config.yaml
train_examples: 44167
color_jitter: 0.6
method: "moco_v3"
drop_path: 0.1
num_experts: 32
moe_every: 1
projector_hidden_layers: 2
nesterov: true
warmup_steps: 1720
weight_decay: 0.1
Rows from block 2 of a small self-supervised image encoder, named by matrix and row number. Rows with one number within an expert belong to one neuron, the router's apart. Each number is 128 + 24 x the weight over its row's rms, rounded and kept within 0 to 255. All counts start at 0. Numbers have three digits each. After the name is the row's rms in percent of the matrix's.
Before each expert's rows are labels from the 100 images, of 14976, where the router gives the expert most weight on average: "patch colour" is the nearest of a few named colours to the mean colour under the peak. Only what is clearly more common there than usual is listed. The data: telescope images of galaxies (Galaxy Zoo DECaLS).
# router: slot weights (model.blocks.2.mlp.router.weight, 64x192, trained with AdamW), inputs 96-191
# gate: expert gate (model.blocks.2.mlp.gate, 32x96x192), inputs 96-191
# up: expert up (model.blocks.2.mlp.up, 32x96x192), inputs 96-191
# down: expert down (model.blocks.2.mlp.down, 32x192x96, transposed), outputs 96-191

# expert 30
patch colour: pink
router.60 101:127155087087120107136099116123153119141124106139138108145143140158128140154117143106142123152111113125157151092148094142120123111105181162102163146114107170113087115100123145136146081119132144129151128171100154096141119130127133102177088090121109118106116121093091094142164167117120131119
router.61 109:115176096088121140103119065124157093125128119132112115188149122160085163151157153118126115137125127105139168105172141144094158124116132151090135153101129155100106141121118163135153148124126112083154183148134157130135098135151133091130091108099130101132100132116064109130121150137131122121
gate.0 100:101149091115117165108150120143091100150103134105086166116131153124151154098150142108116090152149132149112128166142180124151121131164115159129107139116107111131125095116131126146118134129139173129156118082147113121179158138140129160118104124118119133128053131174126117131115106088154103152
up.0 098:134111103142145140125128142169119144123112152099159109122128133128144122165094135137093122149164141106160104112115122120156175141129148120150093122139127105110132125151154141132160133137134118107106125111157115093175109110114099107157091156104188155107101160138112134099123101164109117134
down.0 102:146160098104134114108112136139090106087120106126094157188171108131077113104122175143123134133142131088159100098124113094128159150104174158149120142082166151114091137136103103148142115134108131121121137144137166065147124132135150127133139099152133130074065151138125164135118138174122124109
gate.1 114:131140132113095121115103113130154153110114159096153102111120094137135152133169110084119123146105117180136133141113158135159134090117119149101151143156122115124133122119103101083129107126180097178086115068108148098116141140118099076157070109110133133172156162162160096078157129126154119135
up.1 097:105103165110158130171109128124141089133107114140104126134130169121120110107107089172093148126157143136113126096169131107140115176128132104127119112175148198121131136180137170144148138129100138113139113115132054179086121107118158167141143140133112115123098094137147154172106121136110139146
down.1 097:114113159088077130119133104123154110161150147184084133127110128150110120136104118115138145116108092160118130130112123131121133136134142143131158149135132157129137187144106090134144111158128079148165119118125086109128152125135108075161111115107136110088114122165133170120148124138124154126
gate.2 093:116132128089061154117089159124152111150120160106121124129127103069101171154118129128153118153164138149138129143139136120155114145117123143151112122146126133108099144150112140128133130125135108104130119134096139144119126163142144113155093127138194100154114085177121136149120114136164163094
up.2 097:120128143122139157132071138111170140119146124128080095111124126159115105092093141154122148094126148148117151108149087098126101120088136101141136139145165108149118121104151143120143092190113126122118154151114142151069164135120159134117097117165111131120112134107116162143145131134100139138
down.2 098:137095127114151163166128119151144150168109156131097130089085103176183142099139122116147151120115123161120114137148141100103150130118113066109143157137137123141154170141210130149150096184140116123100127111156084148100153147087123135131122140094158124105125116108137121128114161138089121143
gate.3 101:156124148137069127108124172104120166122095152114132155108098133138146153140125137137104090136101121116169142158094127143124168158161143139130127113132103133140176126081160063141108084139120122126132163082149136088133110142144120114128112112123151112099133127123171157102178159123128168126
up.3 091:093125108124184137156122086163137096141158114133130096147148120129110101124125115109153160139157133140076108094157130110122094096096119120121118157133148121115092130177102189126158167121135132135114091154122111171132145106110116138122136133134114137161122112132091098145078104132120081132
down.3 093:151078074134098145088183135125116123147108151122156133175088158168152116143102109122142110125072149130132117140119162157109162148153096150133098118143126128135178111093140134140131091124098138126123128100149113101149104116134139146125142107077143093136115149170134104125131115143109151119

# expert 21
patch colour: brown; grey
router.42 091:092140106090168111150129155123168144144113132152106126133142106165085128152118172118097121121110093076123145156158087167096080120148126123132138105094105134102124145124105180117108122123137181083138114183089108120145117125158139152131101085113119152097094128118124120149141148143111134139
router.43 100:129134113151141136139072079099165108123146135151142088133168140151134084142134139133126112095104123126131146091167114147154123145090158112086191116119171095089088119152108146119080143127117141087130128132071112132156108142110131115135114108116094160109147155098156123141145128160158136095
gate.1 126:149100148152130101143130093086149084122141145163155156111152149152118161151146089115142115145109064103113136125106130160134149121149141083166147122138121146090121102117143128138138121113104121129154139106129070112150114117164121097167120145121138145102136094123131157115153156147147182100
up.1 127:151101138138125102149114100072119081126135164153156153118154154149121158131145088129135114152110051098110148120113126167130157121139128082150137129129117134103122112121145127140148132111098132145129147111120064107151111107171112104163119132127136138108141094139136155117140162135160186096
down.1 116:172132127122138124124125150063115147102122124123165162123131127098142139113165140170149120155163078099130117085122137114142134140132110125161159155112153096134105109122132129154057170123143121092155140136097130104112120094157136144081098113154193165100094106100111112143152158117156122102
gate.2 050:121111103158127086129145110146123137128130114109138104103090146075090121073110146116172167134126127106122096137148160129112142131114113156158162133102145152145196139124110119134164109126139116119118125113142126147148132142107152107116127115230102126170138129147173144145145124123098151104
up.2 058:132117125157127131141126100118127150129105086112135122117118145088101102106114119129135151213115160104115135157113147079141128129132129116148148109105136127135174137108123103142173145138138091094092103115178132132128165132134151122171134161176125109147149127114149117156188126108115150104
down.2 052:164129127092134158101135138142130121114142121107119105111124164115124110149113126154148126151112082109098130100096169086095129104104129120089104090103154154186134132085097120142132111124182134108135120167133133131133135173130158115127138125163128117142110147156158140105142159124149132131
gate.3 040:133122103149141140120113144125114149091090116111138121122161135155192115142105137157133138170144164165125096117162116163145163133106103089123091199137146143143107132134105158136181131164152111115146150165126151136114130104100108152101102105116121143161165106097128076134151104119108094156
up.3 047:119109123110132134148117115127093138093090151111121161124131137144154123112081162088105160136107146128146125083134138150150128130104097154120116107148114113169145121131078141145160119095121120124097157106144166162105098095121147156109152122111117085153114099146175110135135126098085143136
down.3 040:141104130126148113101109106124139118110127160156150111122112131112123143167109086127161155081134111122144065120093151119124132094115110166100134102155090090147145127099113127124127107111146110104120164128142107151113086145167140126140113133146159101099090141152170141101151159116154150156
gate.4 112:158138124148136153121110081113119114136115124127176149180110127120142126143140108131143134064110137172090145128159128167101113119110126142117098151150139114113124158094092147123092111099147127124107140119127121136149151149153111140093079117106111142112134154131123106095144163136117139129
up.4 109:084142128082108134127158190153138149129128128119071117094131138127126133125119158117111104201144128114152118133119143093169137154131133109113154120125143146116119106164166114139162136144153114126145127140106137131126124128078144103149160132144145125137143109168150147146132075101126103110
down.4 115:154098130137138109116133119124138104132143124152161150135152111114115129142135120155133097132147103079117149088088157127146135148118136096128129109172183117083073157141100137124121141090149115107161191158112139124143162088173178157125128120107124119141143130108164167122126139104154165112

# expert 23
patch colour: brown
router.46 122:169166094134110124164103113055137107102148122176130168154122113143104156173118149133154110099130085116131128130119099164101142129119166106131143093094132123122164088117098162143153115128136148115158153112106147136099115165134149145102145104079142125102115110103130124172141154154122168100
router.47 092:138134111106136143135087107064179142145125146112148145121126109128103099135124160150141107127110089149133141141077119155111108115118149098097109154110112152134110100102113141118110125106129134104130140144119107101128085173168131154099092118128118127117134128108110112149100158143122099127
gate.1 106:134140151119128162141120136150167153116084107164172120098125112133182150151107159146174153098116113185107149107121100092115122086153141124120108104122168100143139147108135096120153129096135159115120105140160094109126181148118113135124081116134160084170160121142132117121120130111105150124
up.1 087:100140128114136116135120135170110106120133147120141130079147108111150157112084074114129131177119148141151121087108175107132143128144128133144121093177120098150100122105150167149153127123112124109142141123112144151092103098137174119120143153108126149127123130171134107168129098106111154138
down.1 094:103158157126148094115144088124159167129132136154151175117150133169116174150128115110123116159131099151134111106193143139101189096109136123125134180131071124154122145059106088140177120165125109132103156124143105137166152109127113114111110124126148134130081139129145110116138115107122114171
gate.2 111:132095107126105109135093097117140113171120125107138150097105152123166140124119174096106159117142127081118122152135174134122130153081102133155134141135144177119101151116097145150149138148112125163138139116095131156155105113082106107134148129187131152110133136165140107135115110119124139180
up.2 105:179062097166128146132138182089174141186125151110166119102082124160160140120097129112149144131131130110120121168094145128151118125119113120160113111079116122124117136126115146148134150114138141148166112144085084143156134145130118134100162181144157117130120127142150141171122097128074146101
down.2 108:104104131160142151153162144149146126167144102104083113123112089133105167111092121123149146164147104120152153146115126118116145116088150115086129115128113099129137119079097142157109173132172146131119148102118158133133141143124155144078146159106103135124115128177135151153111152146029124114
gate.3 108:080108166146144064113087171132170098140145111092131130093131107137113129142129132124132118103100125128135148095157119128100178068154116125107161085117117139106099130123146153108158117136137120133087122082126128157113141169157140098153135110150127147139126123139140134149118149160207160097
up.3 087:150082167106139128099089127144143074135139113146127146136127152154119125175114134116115058117096136114136164135119139144131153098117140104149134129110128178106091128104147133132151123173174166128111106109139106127110141099177085121141134143104132137146107145164120151181106160123168160107
down.3 091:115126123109157119176165099142167140150161110226139126149115153139113142158151140140104123096141151138119130114071111107146152069117159131135125116174136121147124123189130137139160149105123135138101130124137117126158128137143112138144106160132172120097198128129130104114114098173136119116
gate.4 100:122131128124135114095171141149103117127111122093124150085133121121114112114118073107150164115117159083188102107134111111174153148119113169145132114163140150109108108108092158148144138121138106137107121060165129157140133151148129124104111138160140149115091133136142137101153148143119124114
up.4 091:154099150120093161139121116112129113125127128155124135136125144118150099128107137156081092107104133175105141174117118140168137115127121108122140156138131167098128085136170122112130074159129126185129105118139106106137081154167131134130124172097061153105174128109128142125168110113101106092
down.4 094:146086195111075155150161115124128122093137135130127121156115174094142118109103130143087118137117169141127130165128113133156124172140125141140161086134132084117110143137160174132133109164073103130138123130144144121109099120153163143096170156084103129112177128125130131156114092122119116133

# expert 25
patch colour: brown
router.50 099:104156114111132122130165138162145129104108155117151083141153108126130152153115113099160184160130145141129139114118089132082110166121144160132157134122153128154087147098116141122120136104162121142168170121117159133114115101142150166148151158124133124117118190110161126105142109140163155118
router.51 091:148113130167185154142123131126127134145123106153157114122149099117123151141107133208162142132204113130087106123136114095132124132112116151130133108147164152187137112129103121127103128120174151154126105111044109116113122178135160158164123116120147143091109089109140160097128119136115195124
gate.1 120:127190097115122094123097112122141124156119148137139142109098171143154157131143131144083159111123137162128122165133111151161130131107122091089126085168102093088156105104169119103108122148132093139167160107107090133132134149151096129147109131090076154102043155146156119159135162108100125095
up.1 111:119173131107110108104112143109137119124134129122097132106126174174149151151139127125108149128127148158140158187109081147109145118126098123115138111131116141087145105132138158120113151121143104140141140122113119121083145134127118119153097157117102117116024134146164092166105144119100144104
down.1 119:112127183178110137092084120134127142154149112118073147099138075124137141099102132138145135101122120122109141108156100103150149142118098145162126145126128103147127159135147152156167122129150123160127109120145121115106159191112150146091052135154127110122171159112112143107145144105090150072
gate.2 102:118159106110110095096112146131147149109147134107171137130079140138137130132137134115100160126117138137116116091167123166139118132109123123130094109119117117087136122103152152102104176166113124124132100140144122148165079144130134191156138138104107144120164121129117113111122080161109105131
up.2 095:144121094160154142144130160117135087141110165177117129127180138132122128110134118144143098096143116089142119161108167106132146136139163096091135127151131093158134134111097097117107120113146134161145143104111057105100153136106095092116133089163125123129097102172148130113126161102165158137
down.2 089:120163126151090116120139135076135135122132128155094115150130107130144131135126129109130163130114086146095102138137152128101126137129149124108117105133131129142135068154115116100164161090151144094119119106154107139091144154094122120091140134116119144125102131165104102093101102170096138116
gate.3 148:128129114095095099119128162131148098116132122103105110108090112134151159108148140143114097124137127125156134191169128130118141120127127126117142053129123112084087113157137170109106138120107111101152147138093090106125099136162144105158094125118103168104093114130159100105132115135137126125
up.3 112:116096154133130129110147136104104163126114211144143140103173123105132126111138083143144104163130104111110128066168110129141168142131094092171121163144112104133159155135156129142117142119162127151103104158145088154139133099102118142105127152144151137195169135106082139101142140120161128126
down.3 119:093165114088123084137121109122134082126095096150172125156128161132159149140118141099115130110122146071150111126153143156139123125104173169083147122150114145141143167127124113106137113122130122096146154118171127117138131098142097093189151144082115138133139138155127120141137166125164113176
gate.4 068:150102155135122104102097100101153120129129133143137113138145104129114120142141104104119169098134100116133146117143128135123126144133140143135151152091150087124135148132164122156145100120145097120162109166135102175163139114138115143119114168153114127191131161083126151178113164142120104082
up.4 069:118152115152129142176131127120096159146100103153124141121119166110149133132120193155142108176121096123121132116111152133129108097111107127106146135157110130145132096135125109123134163112111181115094139126116141072155132136120111107168135090106151131046170100147126136093133121144132097143
down.4 075:152092124137132126122150144137105136146110166117137129146102125175133087137103144115128100170135142155119087136154145138149155119124091113136109184157094137128152170147111148146066147149120123162127115105125115136145101145111112098079144100158149130210152109118171085095119125151119089143

# expert 3
patch colour: brown
router.6 086:108156116136145128115107145119126108153108117141109101149152149117124153115122151151131146115124165124114207120148112057140136108090116150114169125138109101138093126112068114135158100119124142113128134144121136129121117117160099122124124142164120121079146115121125149133121133139136096129
router.7 094:106113113112128107132119116105134130094096110121126134148136118129109103137145129140116111121141097078157175097153121103138128116126162113130134163145141130143124133133094124126150113163115134117118084120109150094095139160157079153149122093132097141119123165100116127116140165173129105111
gate.1 124:132070129092144113096122085131119096157157108086104145159150103116144131114127118114145134141128142145119146076098168110131158095155201157106137142123130168118127171126106112141154102119165162127148127138102142113134159088114130153149132113131130124123124149132103143139113088122101146125
up.1 125:133061102086097117113119092140119102157154117087112136149116091108154122116170100128136134145117125137109113104113177128118145106121182160094117129118120165108144160112136099143165088096147177130123139119099148098150159111130153127133140130144116108142146148146092131172143103126109128110
down.1 114:104161107091086114103125123133114144132131116148114140097154113147101154126110138128109160165121143129144116083131081100150165121113111150109106068141135150144116156142141177123116145161119123128108148126113178105098142111149121154112115136170090116151149119158089133112140110126149141164
gate.2 122:110108059143097112126114119139126093136124151106174127106098121137158133136104166126128140107136125132102142153118127159127121109116109151114126122117115128123122119167126102147150168142100131128160136117071124188104102101099117117165069121130123124131152125146173122160149093092160175096
up.2 124:138136143129157131126117181142123124126138133119077142147138106097117133105139072130121140122102149142143121120118127119118157158116124138142105150120128134123167165121121106116116106142155153139100085133192139103152130175144126139106200129118117130139101152121112122099120119122128100185
down.2 124:139142144146109143103062140103147163112106149098140172157126152137099129163118108129083120110128126175143136112113118146135118150085131085089119155153124140120097115148130117163134104121181116119115124123091111145171113124160119107129133134107078143138141138068151207122130110150144119111
gate.3 029:176124114082144128102141140116139117156085129123159139150131126103154134106140110122152123143090140089133121124152124130164091139127145126118072131111131140090125147116185107118094070105166135099155157139111090152131126122101144122067152143116130131118164125103158123086173120171134152119
up.3 037:088081159153130156131130094147119118091118142122109128174140147164089137109108128100109100107137139139156130128122130147122141124121111120141169138119104105159123111121080129129169131156119138146080108118148152144122113102149132149181072086106131098111121139184135145120104094089153123183
down.3 027:142129118171139120138111125143120142082086154120134098138157145103100158115156135122094119064138109132133146126136083150121158137150114112132123141134117145142099127159091125137125124089156116168117100140148145104149111180120120176163109170110161112075115140097111128138155069172150142137
gate.4 008:105133093149151127138105147144093125126105132123111150127130131127147124176121136089123152167154089136095111118145124122124092134106122113125155122171118135082077130099145139106149143137143120132120145146125146158150141100124081102163169163111095123112132110129124124099141080104151088192
up.4 010:108168143127143186151115135086159129135096126117124125152163130141094132105127128120159160087172085171128126126138141070121087138131113131112190115133159128121110096128139152112127161139136157133146107136091132150091145156131094123108067148140122141097128156160103106077108126122148156143
down.4 010:104196179138133152139100144094150125144124083156057117136140113135058108156152168124129152127119095099116088156131137082157107134136137118119124120103120121132144076114152117119183146185123107140111114132100151159131177139153135138099094150133092158123139112161106132138145081128117134138

# expert 5
patch colour: grey
router.10 124:131162116132084107152138111139140107122149092191124150152126095123135158107099158130182131147157152106138102153112087131101131114115139128090123090103160142129133128089121120108134143107152149101153172118150134077096100146128170106156111086095097103142089135088080121149096154128116156121
router.11 093:078190113132115118101136110120133142122140087167187080130111134090130140150101104122151119132114119137146156100132134104133117141089142101108156163107149122130086135117127148089159142102162128139154147136127167102112117128131147113138120103117137097140149173140104113127139122091121143125
gate.0 112:155115127147118136127177137154121123135120149093130129152138072121126103119111156153131113090123110099153146145116109160126093133135149119145111125099126153148070107135146147099100098120163105149140106173083143120123075153156121134136145123146106161129147136059115077144160127138162154120
up.0 087:174149135128088085154153114117166112134118126184075143089095150135117108105130158133157118105108155160102150172126140142147096096102133121128089103103114149162163135152135140126132142092101085128073133142112116102127126135156143109084138101126096151128133118080113175134144121110110141097
down.0 093:139103148116098114107149155105128133088159164147102110111147095150157125083115109156080139132113119140141138142109152149135101113154074114105133119119135089193116156114144106145109116131132113081120118108122165098114136133138164141105089113075177162129112128088126143114151156137129114083
gate.1 097:106149096109152097130105150114111127163116172100154146090129120078142101134159129121160114075132097124072131110146178119161139107135126114150162140129146173163164128151128071083153136113092125129162184123119103141128148103112123159145118141155127089131113158135145118146164166119145142143
up.1 091:087128114099093130144115132135103118078124137132139099166125120138174137155115150095165106132146122134145132140095110120095103125105150138156167187119169128100146132119122128136090148160133102126158122085143162108119143113150118142139134150110146137128137125148119105133084167100138125139
down.1 092:105114149135110140181089102139131154161126130172120114138153119116167139142123107106177083154140145129124117112075120109149106082151114126134130150106133137112169137115107144114154143142103130137122174129132132125136139149179136169147088123153163165100125098129102111135151149121129104125
gate.2 109:119089071136121120160170145117088096137147124130157103113130105151135170120160126119149124147123093151122100143100169109120142106121175113159130095112153097120124121116180149134100128158132131107136128127098107144171123114146104157136141166106162137145148119155126139078103137092169144127
up.2 116:110191110091121185133071150142127123117120140159157120128131104134114175141158145159136116141111137138134125124167094148109063101127137125119104106112121116119099134105142157170120143124146101096179134138114069110147142126102113159108104162133155132156159104157097115116138126128127123128
down.2 110:145139142112118174134136147136144121145122175166098134105132128135122063153156100133113090156099126109154133141134132110107132127133150108120103152127126098117165119150112093170147126156172114119139121145144097143139139141132128142122129158127150116144109141099163136125143130153168136128
gate.3 092:133063138121114142118152160146115120162135131132092157121151125113146112101107144111153068118100129125167163115143135128110140148202101167141121111096096114130129109124123118146166126134123102136112135151120113140120109125131105153132157154103147172141127157142130188130104085121169167140
up.3 093:109164102117130100160123131085079105130104126111129125132117145093155137164099166123143148145114113151113103129152123166106115092105124101102140136110091113124058139079126113129094136139129138130134146100122126155124103109130092122155139117085115110153161141178195082109130157097134119150
down.3 098:090131191123128084127111101128114101162145121161124125115114165112136101146087096134096097155104151149101105113134146126157153111123094158122126154133085125090124091133105116152126144113091139128100176090149117181164143122153116133152135070077102117148148118122128122130151150121134150155

# expert 15
patch colour: brown
router.30 103:117105134123179121109102099166132095146129096126135168127170122112096133136126122138150162169127120167107135117146166120117124088124115164134101157166137165123116150132109137119154087132151129087144141188120160132108139150129119118136127122123140139116122089121105129135171144144123113117
router.31 113:129164091159157128112143145135137139128142105104128141142132070134115114158080140116126142137126099151141123106138141115104081082145120140125107172104162148101112141136161124147159139144137161119104101160119116125182137122151141111103145135147108144143115120100113123117112152163131134164
gate.1 070:132123168079128148100119115124149147134122105135122142098147150145137155134107131107113123102126101158139153092145111161163142120112131101175088165151107161126120200087145169119088105111135155144125154126055145096117114098130115164137147133072170121144123085119152158093120129128121140122
up.1 075:118129083111099141142107073130145136134162178095143160119126131136130141159160126122150115106149158119124126073121107135113156155141146138147096121122164149117156149126117141210105102089122125116121122136146159128142110158147114107137121156156145106097126144172086170152137083151132108106
down.1 076:137151088093100159125103107135109104127154136114109124156101144131103114135138129158167131117167164148133085154121141099181113107134165147125079121109112127142133112151124109143127151174092116150136130092088150114093145155146099101106075147126132162113079089153100155117088111119107110126
gate.2 029:132135108115138119093157163131137117112134143172127128116137130092121104086130087139126137163113129102143128134115109096154138112077148127117144148142114127118120116122071092115143136158127108153185130121127130117130101135138088129168174146150110175153176124150147119082169147113154133150
up.2 034:115082107139121117132120180169118124149120095157114125143131114098128115097105101135133126138110122134124147148085118073137110107101113165150176151143164135130163108148122139120160159160132105150138110136139087130098147114145071125159134113158138147153161108106167131111149095124137124143
down.2 029:125116101107138136113129091151127115172130113149163148123137158136130137154104121100137153150117124155135100132178138106110128107126090125146100150098113132122155116121111174146100136150094072170143129139153157140148138135152119166130122108100108099152143111114094156192108107153093090142
gate.3 021:124098127132118128107121167143090124142182138116159117139101128102132123153109116149128117087146121108096099176139192169071141111126105161073096153137121132157095143136120155165130130077109125127128135116131120118161111129148105119130178101121122122140160128077129118159092131149128107122
up.3 023:131169133124124139170137096121133130109060087136098123118153111123094117126136160125116129145121127153149163114119087090195083133110170123146132109137123132126137106112131105091103105175152153122091133147115116119111127158120144154143100169138129144116095143176143123099144107112142158134
down.3 021:090149154140084136146147124148132142155135139162124128111148110161109123159147139140115145104102156149120125123132109145130100136163153132128113090155103083106126129095137118126107157151107123131142099161151167120157133169089135148130128125114100108077118133180106117111141097119136112152
gate.4 046:116102101121120152128099116119155088146088115068087156136135162098138121174150138118094092107096121102119145098142132121140109116147116193168168136085143097106126110131109166164122111101170134121108120160131169132118136123138160152137116146090145167121106124178152130123136118173108142129
up.4 042:086064110153141189149094120145145085145086120100107156122177153134120131163142123102101114138110146143129152126120148129116138123178128191164156143108122144108127098100120217148093078111146167120097129102157153107158133135168144149123131110106126148150108146147118130107130110142103148108
down.4 039:151149163124145122147106096113110116149108132109141096170141118122138161096139114135145105136139070127134110104115144132082098141179155156091071146154134161151100143139107137151130140132108126100185129161133121121137092100114147179133144104141097112101156106096084139152166168101160125151

# expert 4
patch colour: brown
router.8 086:121130121149152141118127132144168140084092093176171111105161101103146154138132122119115133118210132153087173109112095117119110125152142168155138168163181151115139153149108161114082104107098142156123127108144126121075137132165116155124134147125121161099112129096169114134112139107109120105
router.9 079:075142108109185133107082156127163118132136144155178126127138095133154099125100122150123125151157134138117106114105144156156158095120125158136132135126179162146081143113117133144122130131086121132111131143073136084098143113167130132211134121127149113089125147129142112141109136125099148156
gate.1 070:135126107133114112154131117156152130135134137118164167148145145137102119127145122134144179076126117154099116123144143108110094096128148152125167117137132134116084095084141141144081158127113113135115143128122138154178148126131134160181101102086212140135160130106127161132129082135146116175
up.1 083:107092097093090104142152138168181068127099162121099166135125140127148118137139135136141100095117160157115117089158121139111123133125175126114158124114108165138184142166068135145125099171138109083138131124127153113088160143081153132117128144122170152132092128172135159113119092122163141116
down.1 072:119130144125080152142094159129125112114101144131076152115172128135077143154126177144092150114171102091132172102111139138115117143153168109129121123124098114177102155144160118111122090146136088116099112161138127097127149139137143122150111153138144140127069118152096132136110114158145117129
gate.2 127:112111125141116105167146122111112125160123069160156119132109127114142149141125079121167135142099103070135164064103118143103116133085134118139121101116123076154111099133095099145129150083150178160114143092123120148106131094124156124139133121095142128161084133175138129146097116126128164131
up.2 124:144119128156110084123133151133078112121120097176131136123107138113103134141093092139176148145123120105134118109121111119161083143134112106137131076121130145178125136098092127173102112094121130101085172138107121106092153101111170152120144124069167127139105125144098174143142122114155164098
down.2 124:133137094094153123121142146113109160153130152118132103111136149114137132113130153129097150127117145183085136156120118128128155147076122119116111115138133124110127125141128093110096115136135126151146113172133169158130144147118091116118138128199101121141197116156149101083152094111109096121
gate.3 064:109148136145091136098146131128142142140156097159156080097099112116122122103147161141124132135155120116093081129154163087103111110132108154098133126110120142129104138134169139109157116119149133114106133150155092107167127126100148133104097080164143148138142126122125095092110096123123114155
up.3 070:123079116133138123188183139127135128135149116127098197160150122141083118105099139102126174151129158145150153096145140136147094175109088108132130128174142102139159132124089124141103115170145119137098144117109159094125136127117124122118160139118115125104096146097118175157132104109131119133
down.3 070:120104154125154097150124155121116126126138174112101161155121157114089092156064156075114139111188182174128125111145126157133083130123079087121142140151110128161084145169128127113115114130105145133158126117123151134147138122135167137141134135125125118129141153129151173129139136093142125148
gate.4 119:169144088134115169144125128112130115103156116121145096154094104146121127182149103153152101117114112131121132152097130172112148149105073110099095147136104124084099097123110166125164117109132116134138136129128115136150130139158134093123139110108119128172131138172125103156123112144122152107
up.4 125:176152142142120149115129099100144104114148098108100138140149130094109144112170132153105133109115090122132108163137149125130107135091125144155120153155118193070098129127128131120132100152154149159125118157117087153128104178113099124140129147163138141093124106150139105118121122108149109133
down.4 111:154187135160104107160101123140135124078128109137156140201123079127098125199139140145149099139113100110140125107124110115134155127117121145112072132134132097118134138129124154116147126131113104119089133095158074117158128107154144134107180126145078116170128136173121117132123159169130138123